From a checkpoint of a small encoder-decoder audio transcriber.
Model: encoder activation relu, encoder depths [1, 1, 1], encoder rnn gru, decoder width 128, decoder layers 12, decoder norm layernorm, decoder activation swiglu.
Training: soap at rate 0.0045, 4700 steps, batches of 64.
Data: 26041 training examples, 11.6 epochs.
Rows from block 5 of the text decoder, named by matrix and row number. Rows with one number belong to one neuron. Each number is 200 + 20 x the weight over the matrix's rms, rounded and kept within 0 to 999. All counts start at 0.
# gate: MLP gate (decoder.blocks.5.mlp.gate.weight, 336x128), inputs 0-63
# fc1: MLP up (decoder.blocks.5.mlp.fc1.weight, 336x128), inputs 0-63
# fc2: MLP down (decoder.blocks.5.mlp.fc2.weight, 128x336, transposed), outputs 0-63
gate.287,193,166,192,189,234,194,208,171,209,198,197,177,186,189,181,218,181,185,213,226,190,199,197,160,214,182,202,192,184,163,156,199,218,214,200,194,193,205,172,203,208,227,174,171,199,179,207,174,201,178,189,182,205,193,204,198,191,195,203,202,205,204,196,161
fc1.287,242,221,212,221,182,228,199,209,188,200,187,195,179,211,191,210,177,190,196,212,199,171,197,213,200,229,200,209,199,205,204,227,192,185,193,203,175,204,195,197,198,176,179,219,205,212,175,209,217,171,214,205,211,199,206,185,187,210,220,225,197,169,210,227
fc2.287,177,212,216,182,216,219,207,181,195,187,211,156,165,251,261,216,178,231,228,216,209,176,204,198,227,190,209,189,223,224,193,200,207,229,199,230,214,192,196,217,233,184,192,198,192,192,213,188,228,192,161,202,228,194,214,188,208,222,190,197,178,161,204,168
gate.288,238,194,218,214,221,189,189,197,220,161,178,176,200,192,219,207,213,210,151,189,203,178,178,197,199,161,209,189,207,172,205,180,203,225,225,192,189,198,172,185,221,208,173,220,218,185,198,200,228,220,216,176,209,194,216,203,209,169,174,192,196,201,186,209
fc1.288,181,182,171,186,233,188,240,203,210,200,235,224,187,202,216,214,208,192,186,221,192,164,232,215,217,210,221,179,202,199,203,216,215,239,206,216,188,215,227,196,202,177,222,224,240,213,211,211,209,221,210,182,195,153,224,166,190,163,182,185,187,205,194,211
fc2.288,230,205,175,162,189,184,190,203,184,190,197,181,201,188,233,216,178,197,212,174,210,188,235,179,206,219,197,171,164,186,158,210,183,213,165,194,207,212,195,206,213,199,195,198,206,205,213,235,195,227,242,169,205,187,212,207,194,177,208,163,205,211,224,211
gate.289,165,232,199,214,211,204,193,207,175,199,198,197,178,213,213,229,197,185,195,213,209,175,206,194,202,171,208,192,172,187,257,177,171,184,202,241,184,209,152,175,191,194,220,149,204,190,209,196,193,176,174,217,196,185,156,192,234,222,206,211,210,165,190,185
fc1.289,179,188,198,241,207,174,215,216,180,244,206,215,186,237,198,231,183,178,199,205,210,188,212,209,160,186,197,203,171,197,219,202,191,212,193,185,177,253,214,207,169,212,225,221,209,185,214,217,211,179,189,187,207,177,186,190,190,207,198,242,179,185,191,200
fc2.289,196,204,202,225,193,208,215,212,212,215,188,233,193,238,208,211,200,215,195,182,195,204,200,218,178,184,215,193,193,201,204,261,200,212,138,202,178,210,212,191,185,203,193,162,169,218,187,186,222,206,225,168,182,196,190,199,192,176,243,229,231,206,196,215
gate.290,189,182,215,185,215,175,189,186,159,197,193,208,203,170,217,204,203,170,185,195,160,225,185,205,228,180,174,221,224,211,201,185,218,189,200,205,196,163,208,189,192,210,165,211,217,203,182,193,195,197,174,183,215,207,196,212,161,195,197,182,210,198,221,200
fc1.290,213,192,200,194,215,241,217,238,197,178,210,164,210,196,189,206,160,203,228,201,198,205,194,221,208,215,210,208,201,202,218,240,159,180,157,220,201,208,198,214,222,213,201,211,178,221,191,177,184,199,185,202,189,177,192,203,208,205,231,193,181,218,158,199
fc2.290,208,193,218,224,192,174,197,227,146,185,218,225,221,202,204,193,227,193,227,178,189,173,185,188,202,188,197,173,165,199,186,192,179,197,234,224,215,188,169,213,237,207,233,244,190,215,200,188,190,199,191,220,183,193,201,207,193,178,201,201,212,222,193,145
gate.291,180,174,232,198,193,226,185,178,189,196,211,221,236,217,221,196,157,170,181,195,189,199,199,223,200,163,173,224,201,230,242,208,163,189,239,168,204,212,187,206,222,187,189,173,193,221,201,236,223,243,181,225,214,189,173,188,221,197,183,177,195,196,213,184
fc1.291,197,217,187,176,183,197,193,212,171,182,147,222,166,177,180,194,210,207,219,243,212,193,229,165,219,198,203,181,190,174,213,195,194,191,196,216,217,208,215,200,204,220,198,215,203,200,180,184,188,208,204,203,193,225,217,174,194,199,205,188,177,226,197,193
fc2.291,190,210,191,219,221,240,188,176,187,194,211,237,229,179,220,182,221,198,199,202,225,184,173,170,241,198,167,194,206,185,210,206,222,159,218,194,210,206,207,225,197,224,176,211,216,194,183,204,181,203,238,208,214,221,241,210,213,223,157,222,164,197,203,218
gate.293,191,204,175,205,211,220,175,208,184,192,190,221,209,196,159,235,206,218,212,165,238,215,188,185,215,195,197,199,197,176,194,194,207,212,222,190,224,180,214,197,193,219,233,209,187,223,234,176,206,219,169,189,177,211,201,218,210,216,183,172,213,201,229,203
fc1.293,173,165,183,214,195,231,161,194,198,188,208,173,194,210,168,177,209,189,193,203,183,207,227,184,186,175,203,203,181,185,224,185,202,189,201,161,202,195,219,192,190,175,194,222,214,195,201,171,175,215,198,156,200,214,206,179,207,179,207,210,180,238,179,205
fc2.293,225,214,175,251,226,192,205,234,216,191,192,215,181,173,183,163,183,245,211,223,191,207,148,217,195,172,185,203,200,210,220,184,205,214,191,161,182,190,188,207,187,217,203,228,200,190,205,226,200,179,227,195,172,216,195,202,184,212,215,170,234,218,202,220
gate.294,200,175,241,174,203,209,200,193,197,247,219,210,196,221,202,188,157,197,207,206,197,196,177,199,225,197,191,209,197,182,205,192,179,224,195,225,185,186,213,239,186,216,192,171,228,179,201,199,186,220,161,160,206,190,199,211,193,215,196,191,202,225,158,232
fc1.294,190,181,200,171,189,202,190,197,174,199,204,173,200,196,183,222,230,179,204,205,200,178,199,161,175,206,204,213,229,195,164,228,189,207,213,215,201,176,193,195,200,203,202,195,216,201,212,194,194,183,204,203,224,231,207,206,233,212,195,193,191,227,192,211
fc2.294,177,220,209,216,193,196,215,191,209,204,229,161,212,223,196,206,217,214,198,187,184,224,197,199,168,206,219,222,206,217,212,199,196,183,221,205,224,212,162,219,203,224,169,200,175,195,164,186,196,170,195,220,205,187,186,216,173,183,195,184,186,195,189,254
gate.295,221,237,199,234,187,207,214,182,219,183,231,189,199,190,181,216,194,191,197,204,249,178,218,166,212,213,186,177,190,192,215,224,203,192,190,205,209,207,247,188,208,155,197,213,233,194,216,187,201,207,195,183,218,186,188,179,207,170,217,170,166,191,207,203
fc1.295,197,197,184,244,184,184,221,190,145,203,179,159,183,169,189,194,202,174,151,224,217,200,226,242,213,183,208,221,202,167,218,169,224,195,175,226,202,233,195,209,205,214,202,213,209,232,196,213,182,203,219,208,181,198,244,207,189,180,234,176,191,231,214,191
fc2.295,183,234,221,182,217,195,191,216,220,222,181,199,171,220,224,214,196,195,183,196,172,216,207,241,212,185,198,212,199,205,175,189,200,188,195,210,234,209,190,220,195,218,170,188,187,218,226,189,199,191,212,227,216,175,178,192,192,194,218,205,206,267,190,194
gate.296,171,216,191,190,198,217,182,172,223,231,182,190,220,207,191,231,157,185,193,188,157,192,221,164,191,191,200,213,205,212,206,190,179,195,215,207,215,220,248,187,230,199,208,200,209,212,181,195,207,219,172,216,177,217,186,239,187,171,180,179,208,201,177,194
fc1.296,207,169,227,211,181,172,206,216,225,208,222,173,237,201,194,181,190,201,190,199,216,206,204,179,198,199,210,207,142,226,206,228,209,175,217,211,192,204,196,223,189,175,192,164,183,240,240,220,193,216,188,185,229,197,179,221,189,193,186,172,178,207,201,217
fc2.296,201,182,203,161,203,178,207,214,187,182,181,212,206,179,235,180,153,196,209,202,207,215,206,203,181,221,188,186,204,219,228,203,192,197,214,159,201,196,174,227,157,193,226,193,216,201,219,202,222,195,204,222,199,213,201,185,186,205,159,190,200,205,198,168
gate.297,213,228,191,214,193,222,217,252,196,201,159,166,208,176,200,204,185,193,209,203,209,214,205,174,204,194,219,198,221,213,159,199,214,201,203,181,220,178,197,196,243,221,222,174,195,172,203,229,211,183,215,199,209,199,213,219,173,212,174,186,198,197,174,220
fc1.297,231,224,185,207,204,229,226,235,221,224,237,203,214,184,206,240,191,171,189,225,236,253,201,175,195,216,196,210,196,214,202,207,194,194,200,196,157,186,209,195,210,207,225,205,201,222,182,188,180,228,192,241,194,215,190,198,205,213,192,188,232,220,204,206
fc2.297,196,245,229,232,242,188,216,208,210,190,209,189,240,181,234,209,199,207,215,220,211,201,172,220,202,195,193,203,206,232,195,197,207,204,209,180,220,215,233,184,193,213,190,203,202,238,193,206,223,211,183,174,216,160,180,186,209,225,222,194,189,180,218,233
gate.298,175,190,194,213,228,191,204,224,196,180,206,173,170,199,195,179,188,218,207,216,190,207,211,217,186,188,174,200,197,217,232,199,182,186,181,227,207,218,194,195,184,202,170,197,196,186,194,203,194,208,187,195,193,168,231,198,203,207,182,202,197,197,195,231
fc1.298,172,181,148,217,216,196,209,177,202,211,203,194,202,198,220,173,182,188,215,189,212,194,173,194,196,210,210,212,191,237,189,184,207,186,195,210,196,194,197,173,226,207,172,209,228,200,229,214,186,226,188,166,165,217,216,193,188,143,201,204,212,174,215,224
fc2.298,197,187,197,146,200,214,181,224,199,207,174,153,224,185,225,200,174,174,160,190,216,211,210,232,224,225,206,230,172,210,225,193,195,190,198,211,198,200,225,216,233,184,183,173,234,198,181,205,200,191,178,177,177,196,189,185,188,199,196,209,192,177,168,200
gate.299,191,185,219,210,221,186,244,203,205,224,223,193,218,192,229,200,165,222,198,199,201,210,176,186,227,209,181,217,195,200,185,224,188,210,212,133,192,230,202,198,196,184,209,171,197,201,180,201,222,214,192,196,235,212,203,222,206,206,188,163,229,202,213,220
fc1.299,192,240,221,211,184,198,182,245,219,212,177,195,183,220,215,171,159,218,186,206,214,198,233,186,219,196,209,206,226,205,205,191,190,240,208,198,209,226,228,214,201,203,210,177,179,198,219,202,241,170,241,200,219,194,181,193,236,222,228,216,211,211,231,242
fc2.299,201,211,193,207,173,227,201,233,187,216,211,193,219,181,235,205,182,189,199,193,233,189,234,159,245,205,203,181,196,216,149,181,222,213,217,184,233,206,219,194,221,203,220,215,157,198,183,198,169,194,174,217,176,164,219,222,219,199,192,168,226,184,229,211
gate.300,147,230,189,205,185,201,202,194,216,161,196,209,223,218,192,221,203,197,211,185,197,188,200,202,218,189,178,228,199,164,201,228,176,221,204,214,200,197,204,213,240,235,202,194,195,210,164,204,142,212,175,182,205,228,246,192,227,196,194,212,231,215,186,190
fc1.300,209,194,213,206,209,214,202,174,222,175,207,188,194,220,196,210,188,218,205,195,224,183,186,197,146,163,188,221,169,211,206,154,213,178,182,204,217,167,211,194,208,195,195,178,207,212,225,202,227,230,194,226,214,182,161,164,213,166,175,193,203,205,205,210
fc2.300,196,225,198,211,195,174,206,217,212,168,199,205,213,176,162,212,223,258,193,193,213,216,227,209,193,225,220,252,203,196,178,212,181,212,172,205,216,196,225,199,199,192,195,225,220,197,234,203,170,176,219,183,198,205,179,202,250,203,202,217,187,229,222,261
gate.302,188,169,196,205,211,193,186,194,202,189,160,197,214,228,178,214,203,199,189,183,193,194,221,210,185,212,222,162,151,175,205,205,202,184,191,174,189,220,205,206,190,263,197,200,215,207,177,197,170,189,218,181,193,172,190,213,183,232,224,208,224,201,241,172
fc1.302,187,195,208,202,171,215,227,177,234,214,226,189,222,188,216,195,231,205,169,185,164,192,215,233,186,177,207,209,186,174,228,197,231,213,209,198,223,182,210,211,191,180,185,196,202,177,194,209,168,167,186,174,221,195,173,222,190,213,203,186,216,199,180,175
fc2.302,201,190,157,199,212,223,181,188,199,180,212,208,224,195,213,175,227,164,210,186,193,202,220,212,219,227,180,181,194,177,202,213,184,193,237,153,168,190,221,204,166,184,181,218,211,206,171,193,180,184,190,211,180,192,205,195,221,189,167,204,202,223,160,197
gate.303,173,223,197,183,244,194,199,198,218,192,202,238,204,199,227,184,197,175,195,181,169,185,197,214,207,184,187,184,197,194,202,168,215,207,202,178,161,205,173,205,201,219,165,208,196,225,241,174,218,235,201,234,175,199,194,229,188,186,199,191,199,203,212,219
fc1.303,179,211,233,191,192,201,198,148,208,214,239,183,200,189,204,234,216,191,198,229,196,168,180,177,145,200,209,208,224,192,220,162,185,200,205,190,211,212,206,216,187,213,205,201,203,214,184,229,200,222,206,230,194,204,209,218,222,181,196,158,208,199,183,167
fc2.303,173,190,219,201,179,193,182,212,193,170,189,209,177,196,180,210,223,163,236,183,244,161,207,213,203,209,212,208,200,184,155,235,203,201,204,190,244,194,189,193,234,206,216,183,215,231,209,222,194,224,204,186,154,194,211,226,208,197,188,177,224,182,196,214
gate.305,159,196,189,186,213,199,222,214,205,221,218,208,205,186,201,183,225,193,172,194,217,237,233,170,209,181,215,204,212,197,179,220,215,193,236,224,165,223,203,167,213,207,207,187,207,201,224,214,223,165,228,184,189,210,208,154,207,205,228,225,171,219,198,239
fc1.305,207,177,222,186,201,171,175,171,222,171,198,198,191,215,213,230,222,207,223,203,205,209,206,202,201,187,238,233,215,194,219,180,213,200,182,215,176,197,184,247,190,216,187,201,172,181,223,203,202,181,190,220,182,169,220,230,201,210,208,231,197,204,260,218
fc2.305,200,169,191,195,198,236,232,200,194,175,193,237,174,163,172,208,200,216,163,232,175,169,182,209,176,209,210,215,216,212,220,194,213,159,192,188,170,227,225,235,204,190,219,162,145,191,202,196,195,193,173,187,202,197,240,185,228,220,177,214,221,180,245,199
gate.306,193,159,174,234,237,191,162,189,204,234,167,191,168,214,193,206,199,197,242,173,168,221,219,195,195,213,227,189,220,216,200,213,169,190,212,204,219,193,199,189,216,196,194,204,227,159,207,203,200,181,188,147,167,186,234,218,188,219,228,208,197,178,188,172
fc1.306,191,195,193,222,233,219,197,208,221,202,204,179,203,223,193,241,179,223,210,213,222,234,214,191,194,190,233,161,182,205,217,176,175,175,192,214,152,181,210,200,223,184,172,224,193,227,185,199,206,197,194,210,224,218,212,193,225,164,185,214,215,223,164,196
fc2.306,201,203,219,217,194,215,214,210,183,189,192,208,204,208,233,202,171,178,168,213,221,200,185,184,201,186,196,182,253,188,195,190,184,193,166,218,174,233,190,205,208,199,153,195,188,189,243,171,199,229,186,224,202,210,208,182,165,187,190,198,215,201,197,196
gate.307,166,191,218,225,232,230,177,207,186,183,180,191,187,198,191,169,182,165,212,239,168,225,202,199,195,237,181,203,227,183,211,206,198,215,201,207,222,191,198,205,182,195,200,194,189,237,172,172,201,213,223,165,194,199,181,213,209,182,200,164,178,204,230,206
fc1.307,205,225,205,226,206,221,195,179,186,213,203,213,194,201,187,223,185,207,188,204,184,201,227,180,218,198,232,186,174,215,202,184,142,209,176,178,213,197,189,229,201,207,200,201,195,200,190,221,201,214,220,212,227,184,192,201,206,198,198,190,219,212,230,179
fc2.307,223,180,228,222,198,178,233,161,160,215,184,215,210,228,181,168,210,197,191,208,214,182,173,189,204,196,189,197,184,187,173,181,173,197,179,196,224,212,224,168,207,197,179,211,218,188,197,223,188,197,171,170,212,197,196,205,173,188,208,203,166,224,220,241
gate.308,188,195,190,207,225,186,154,206,206,191,220,220,192,198,182,184,194,178,219,180,166,231,184,191,226,188,204,184,170,206,170,225,174,217,195,173,206,163,200,192,161,188,192,222,198,211,183,169,208,213,188,186,192,191,182,204,175,207,211,198,203,229,195,204
fc1.308,222,240,218,229,195,201,202,191,205,170,189,180,210,183,188,175,172,175,233,221,201,144,217,183,198,184,229,227,210,201,206,220,204,241,203,197,211,174,213,165,168,188,213,166,210,196,260,232,211,190,202,179,197,224,213,213,223,207,201,206,172,195,187,189
fc2.308,205,201,233,223,215,203,222,190,181,196,224,173,198,190,219,198,157,214,191,178,217,188,225,233,170,192,207,182,193,196,239,174,199,210,183,210,164,165,181,235,174,200,228,194,201,179,207,196,193,225,200,191,201,201,208,181,176,207,194,215,177,214,218,224
gate.309,224,168,209,202,206,182,209,176,186,183,184,202,196,200,212,219,223,200,196,182,176,184,199,193,192,219,180,170,197,209,201,211,209,207,219,193,200,211,220,205,188,208,163,170,230,277,161,177,214,202,215,200,212,215,183,176,187,222,208,171,186,203,236,239
fc1.309,219,221,207,184,195,250,189,215,158,195,216,201,196,153,179,210,212,178,192,228,222,216,225,213,167,174,193,181,215,214,198,184,221,236,180,235,181,175,251,166,209,228,181,215,218,191,194,204,210,157,193,173,208,183,207,215,183,161,230,196,208,220,195,186
fc2.309,222,197,169,195,188,214,177,159,193,210,261,215,217,190,210,179,216,202,165,215,168,189,223,146,199,189,197,196,210,181,214,147,237,171,212,184,189,190,217,214,216,240,208,226,196,190,195,168,219,164,209,178,212,184,175,208,199,174,219,204,184,202,200,215
gate.310,166,207,166,222,202,219,195,197,211,175,202,189,199,190,175,197,208,210,213,210,222,215,190,234,229,224,203,181,240,220,200,194,222,205,201,188,176,191,215,163,204,214,173,200,237,211,189,210,146,186,203,192,210,193,190,177,242,187,193,188,195,153,222,218
fc1.310,166,196,210,229,176,197,182,189,173,221,227,192,168,225,229,192,203,233,181,227,228,196,194,202,180,211,212,193,176,181,164,215,198,176,187,174,197,185,220,217,167,252,199,159,220,208,146,214,160,213,185,184,200,167,215,183,204,205,207,181,189,215,185,178
fc2.310,200,206,198,199,194,218,190,223,191,195,229,227,207,166,166,189,204,170,178,218,168,244,215,218,203,214,208,230,172,193,196,173,207,210,217,212,193,198,207,216,208,187,190,145,210,200,208,192,186,183,219,164,219,211,178,216,201,198,232,176,209,153,207,194
gate.311,174,190,211,204,165,223,221,198,186,185,198,214,181,192,213,149,183,192,196,195,196,193,221,191,194,184,208,174,189,174,234,194,219,187,227,235,236,212,190,173,187,213,216,228,226,230,139,205,185,223,181,141,199,221,183,217,201,212,206,206,211,201,230,209
fc1.311,233,229,187,209,210,190,182,196,186,220,222,154,197,178,181,202,197,180,184,210,158,205,191,209,208,195,191,208,213,229,185,216,198,212,215,200,216,217,173,189,158,192,214,210,208,187,207,212,232,200,233,202,237,180,154,217,196,213,195,178,179,202,223,190
fc2.311,189,198,228,193,210,232,209,190,181,247,202,195,189,223,174,225,195,225,177,162,193,221,202,216,162,196,207,204,238,224,217,192,223,213,229,195,156,188,218,242,219,215,203,195,225,195,205,240,239,174,207,206,197,210,231,209,179,225,212,197,234,207,148,230
gate.312,167,220,196,218,215,238,219,144,227,228,202,183,189,204,250,207,183,199,187,212,212,175,218,150,189,196,203,190,226,233,216,238,223,195,217,195,209,186,189,198,191,166,172,168,183,195,219,189,192,193,194,174,233,204,181,215,171,195,173,201,210,224,216,206
fc1.312,191,204,179,174,195,205,198,194,250,178,193,228,209,206,232,204,230,207,200,205,215,213,190,216,181,191,216,173,163,188,191,227,150,178,178,183,184,208,185,188,223,187,196,196,206,232,199,191,219,213,185,213,187,202,202,183,204,194,188,195,234,223,200,189
fc2.312,185,203,222,235,196,185,218,204,216,181,227,184,203,188,179,208,210,229,200,178,193,201,174,213,205,228,233,199,180,194,193,177,209,230,204,212,181,235,202,226,179,170,185,141,180,215,171,166,196,174,231,187,185,174,206,205,201,236,200,204,223,182,201,212
gate.313,202,170,191,208,190,206,182,184,216,205,168,188,220,204,213,183,207,200,197,224,189,223,234,160,223,198,209,195,199,182,230,192,135,196,180,227,191,212,206,192,202,202,212,200,164,186,214,225,167,213,209,187,170,195,170,191,195,188,211,164,185,215,183,189
fc1.313,224,197,177,172,209,240,194,163,199,202,222,213,187,197,206,181,218,204,225,196,193,198,186,185,196,207,226,225,197,180,201,231,215,182,217,169,185,206,194,172,190,174,227,142,209,210,157,216,192,182,165,207,191,211,213,203,205,180,218,197,202,222,228,234
fc2.313,224,202,171,199,219,231,191,192,186,204,219,180,210,227,189,172,221,217,161,229,190,177,211,198,239,216,219,205,206,180,210,228,198,179,170,192,212,180,197,195,202,217,164,194,193,207,185,171,212,213,211,179,213,194,213,228,188,197,218,222,189,244,170,192
gate.314,186,206,204,208,193,179,194,209,233,201,179,192,196,202,190,205,187,161,214,226,232,218,230,202,166,169,211,192,202,190,194,180,206,186,222,178,214,168,223,234,220,158,226,226,185,210,197,181,207,196,187,184,198,180,208,188,211,225,188,177,225,212,235,213
fc1.314,209,187,164,176,173,198,186,241,211,184,194,189,168,219,190,189,185,220,209,200,180,233,214,227,169,220,194,200,183,224,174,201,183,184,192,192,193,210,194,213,190,170,167,236,197,159,211,167,211,220,170,184,203,206,219,170,170,212,185,211,205,175,182,200
fc2.314,205,181,205,186,198,234,167,163,219,192,195,209,142,200,178,176,207,180,207,171,206,176,195,233,213,164,200,217,194,195,173,175,169,194,194,175,218,207,210,216,229,192,214,193,190,179,237,216,248,208,220,180,209,215,176,185,195,199,209,166,192,178,226,190
gate.315,197,203,187,203,197,175,190,222,186,175,198,199,223,186,188,222,173,178,228,180,164,187,189,176,226,172,190,206,186,203,221,165,184,225,196,181,205,212,220,207,196,160,191,196,210,177,202,189,187,201,192,173,173,194,155,188,201,237,231,221,170,186,198,170
fc1.315,189,195,207,226,202,215,241,171,173,239,186,177,184,194,229,214,217,188,190,132,227,192,200,195,183,192,212,227,172,232,222,199,186,235,185,190,174,223,192,199,202,182,203,211,200,235,221,227,193,177,199,217,253,215,192,204,179,205,242,191,209,214,197,224
fc2.315,178,197,195,181,189,205,175,229,232,199,188,149,186,199,213,214,190,237,176,182,183,205,173,216,179,197,209,222,195,257,211,216,156,214,178,204,204,199,191,180,187,195,193,165,160,201,200,230,188,155,194,199,206,211,197,170,220,186,223,220,204,185,202,237
gate.316,193,218,180,188,233,161,237,208,200,216,202,188,226,197,188,190,199,222,217,213,190,170,209,201,198,183,213,189,205,201,194,204,225,215,216,176,198,165,211,236,200,229,206,196,202,225,245,198,214,163,174,255,205,204,214,186,204,176,201,188,176,211,214,218
fc1.316,197,194,172,244,222,194,192,216,209,212,157,207,202,186,201,215,154,223,200,225,223,205,196,189,190,170,218,178,155,181,184,181,180,200,193,196,223,202,213,215,221,191,202,203,206,178,202,208,236,215,181,209,209,196,210,206,246,186,174,217,239,217,199,210
fc2.316,190,191,148,208,209,178,248,237,200,212,174,207,184,176,219,200,163,224,211,220,181,190,235,234,213,220,167,188,187,197,186,195,203,166,202,208,221,195,199,223,226,222,206,221,219,219,212,218,187,191,179,215,199,214,208,228,206,187,191,191,221,186,202,220
gate.317,196,213,240,198,229,192,216,188,187,203,233,206,198,196,204,217,216,181,214,203,213,199,189,190,207,195,223,235,216,230,223,205,212,216,174,196,239,220,179,176,183,208,197,179,218,168,181,182,240,164,159,211,211,220,208,222,194,203,183,199,228,223,186,195
fc1.317,201,178,196,192,194,201,217,200,186,191,197,192,217,213,227,217,170,204,201,218,186,197,243,212,207,232,208,193,220,180,226,215,192,182,179,200,194,183,226,207,187,190,210,196,171,187,191,160,211,195,198,190,184,181,227,194,220,195,185,199,182,217,171,164
fc2.317,220,211,186,229,195,195,196,204,217,209,206,212,182,192,204,159,213,201,169,161,189,231,185,200,214,187,191,205,216,210,178,215,202,244,203,205,215,184,176,211,204,216,211,156,150,185,196,204,191,193,206,189,161,210,203,190,186,236,243,212,189,208,200,230
gate.318,189,220,217,184,226,192,189,168,197,195,239,187,195,186,192,237,212,195,223,221,187,186,202,165,205,239,229,153,178,169,198,227,218,210,220,195,201,186,174,218,243,193,220,219,229,185,207,181,176,205,205,187,175,181,182,202,222,191,187,191,172,218,197,182
fc1.318,202,156,179,184,201,196,201,209,183,224,234,210,165,230,189,195,202,213,215,219,185,217,193,192,195,209,175,199,241,185,193,210,180,204,214,166,229,178,214,160,243,183,195,216,238,240,180,210,219,193,192,202,205,212,184,189,196,161,156,163,184,166,194,199
fc2.318,210,203,196,173,194,179,203,204,195,218,197,221,186,218,226,184,173,230,235,171,216,183,231,152,209,213,195,211,211,188,223,180,246,212,225,186,191,202,184,181,201,228,208,226,220,188,205,189,229,221,219,165,213,189,164,229,209,209,190,160,215,191,246,180
gate.319,186,186,209,202,195,191,223,182,182,199,157,200,211,216,194,204,199,202,208,233,215,174,205,214,232,226,197,197,161,207,205,196,211,179,212,220,263,204,204,203,199,213,203,171,235,203,216,246,184,206,220,189,215,198,197,190,154,194,185,147,206,195,223,203
fc1.319,201,162,204,187,182,221,174,201,210,186,229,227,195,207,192,208,190,226,218,246,209,219,225,191,242,198,180,212,205,230,191,241,215,159,213,166,180,197,213,212,204,177,219,217,194,194,202,194,216,205,205,155,200,201,213,173,176,203,187,210,185,205,176,196
fc2.319,188,211,223,176,243,198,175,193,202,224,225,194,222,217,216,171,199,174,195,202,189,207,206,225,174,182,229,214,186,201,194,202,202,250,204,196,152,234,249,198,173,204,206,205,197,201,169,165,219,192,200,215,160,170,205,221,206,194,196,230,190,184,198,204
gate.320,204,211,165,219,240,201,174,226,178,199,202,166,203,178,211,229,213,203,168,218,199,201,175,214,177,220,223,212,205,201,218,203,202,196,172,192,214,195,194,194,184,178,200,174,172,187,254,203,199,202,235,211,199,160,179,185,205,194,203,195,223,182,167,225
fc1.320,175,189,227,241,234,194,193,228,199,211,191,172,186,190,196,211,211,177,200,221,221,201,207,194,204,186,174,191,199,221,177,192,198,215,196,183,228,214,234,191,199,188,221,175,207,168,173,224,178,197,232,180,228,193,197,129,167,171,201,217,240,207,195,222
fc2.320,178,224,182,158,219,190,194,202,194,212,187,199,220,205,198,170,216,200,203,216,186,203,183,167,188,211,180,189,217,250,222,228,224,217,207,183,180,187,222,218,190,185,161,191,219,212,180,212,182,207,220,161,231,147,190,190,226,201,189,213,214,186,257,193
gate.321,177,143,200,210,222,194,172,208,205,179,185,235,205,199,211,204,169,188,227,194,175,185,214,199,222,189,208,190,165,227,188,190,205,206,194,191,228,227,187,173,193,196,241,214,185,183,182,188,174,210,217,195,194,201,188,180,211,194,195,211,204,173,153,218
fc1.321,227,210,233,218,205,187,204,172,184,245,200,187,165,209,217,190,169,232,236,161,235,186,208,181,216,223,210,196,176,206,192,198,191,183,200,149,197,240,205,238,219,166,195,190,172,193,194,201,227,192,235,170,222,204,212,210,192,192,223,223,178,200,181,197
fc2.321,219,171,214,226,230,218,210,177,208,207,192,182,177,183,219,201,217,167,198,173,204,217,234,216,213,184,203,221,156,219,174,189,206,166,177,215,168,207,194,203,213,179,179,140,194,205,213,201,204,167,202,179,189,208,177,204,169,226,217,210,205,206,224,244
gate.322,177,191,161,233,175,194,194,228,199,188,176,197,186,187,196,196,229,212,187,241,179,182,225,206,178,185,188,200,189,194,245,193,192,192,189,189,188,211,247,167,178,192,203,179,192,193,184,206,226,184,211,218,208,207,186,163,199,177,203,224,205,221,180,210
fc1.322,206,193,211,204,191,194,219,190,198,166,204,197,217,192,203,174,195,193,228,178,193,217,183,231,183,174,168,181,201,216,178,179,226,197,183,212,202,211,212,187,244,205,205,199,217,205,201,220,164,214,166,151,213,202,217,192,217,163,130,178,205,160,204,211
fc2.322,186,188,162,192,186,220,204,205,158,186,227,161,224,182,186,182,192,212,181,181,190,181,231,206,217,221,177,183,198,203,190,186,211,180,223,189,171,219,212,200,202,211,179,206,209,209,194,206,205,188,180,215,212,183,230,187,235,158,213,210,191,196,224,213
gate.323,187,174,212,205,173,202,225,208,243,198,181,206,203,237,216,221,193,172,174,208,243,206,179,199,184,205,195,175,181,185,202,204,200,237,185,165,173,202,202,175,185,177,212,179,205,212,153,173,219,196,199,212,188,199,187,180,197,213,196,173,213,207,159,208
fc1.323,195,186,188,138,241,186,219,209,191,192,198,200,182,211,177,211,199,216,188,228,207,209,241,189,222,233,226,159,187,211,207,189,202,180,195,206,132,184,219,179,195,200,219,232,220,220,207,201,182,174,251,192,209,185,189,209,200,216,190,183,182,187,178,210
fc2.323,223,247,190,163,199,222,200,188,217,219,194,225,199,182,181,200,191,202,199,209,219,230,197,178,265,193,195,203,165,203,200,206,203,230,195,183,203,161,204,215,191,205,185,175,230,192,153,216,202,200,217,242,229,232,211,228,173,226,152,212,178,175,175,214
gate.324,186,186,149,191,211,191,197,189,183,208,226,184,198,162,204,184,189,221,241,178,208,219,213,217,192,238,208,158,210,167,218,217,188,233,182,189,220,202,173,172,202,156,193,207,211,207,224,216,197,201,170,144,184,181,233,206,204,176,216,192,178,209,209,205
fc1.324,219,195,223,206,194,195,197,177,197,240,197,228,196,173,201,203,202,204,197,221,221,206,198,199,222,244,176,172,190,214,186,190,209,153,204,198,197,166,181,187,235,185,220,178,163,243,192,217,208,159,194,202,181,171,188,208,207,192,186,222,192,224,206,194
fc2.324,219,224,202,205,237,182,182,186,182,187,201,186,217,216,187,205,207,191,193,214,231,181,213,181,230,219,182,193,205,178,218,197,173,197,214,183,204,195,174,210,199,190,199,197,173,168,204,173,208,222,222,212,225,194,198,182,198,201,197,211,206,194,234,228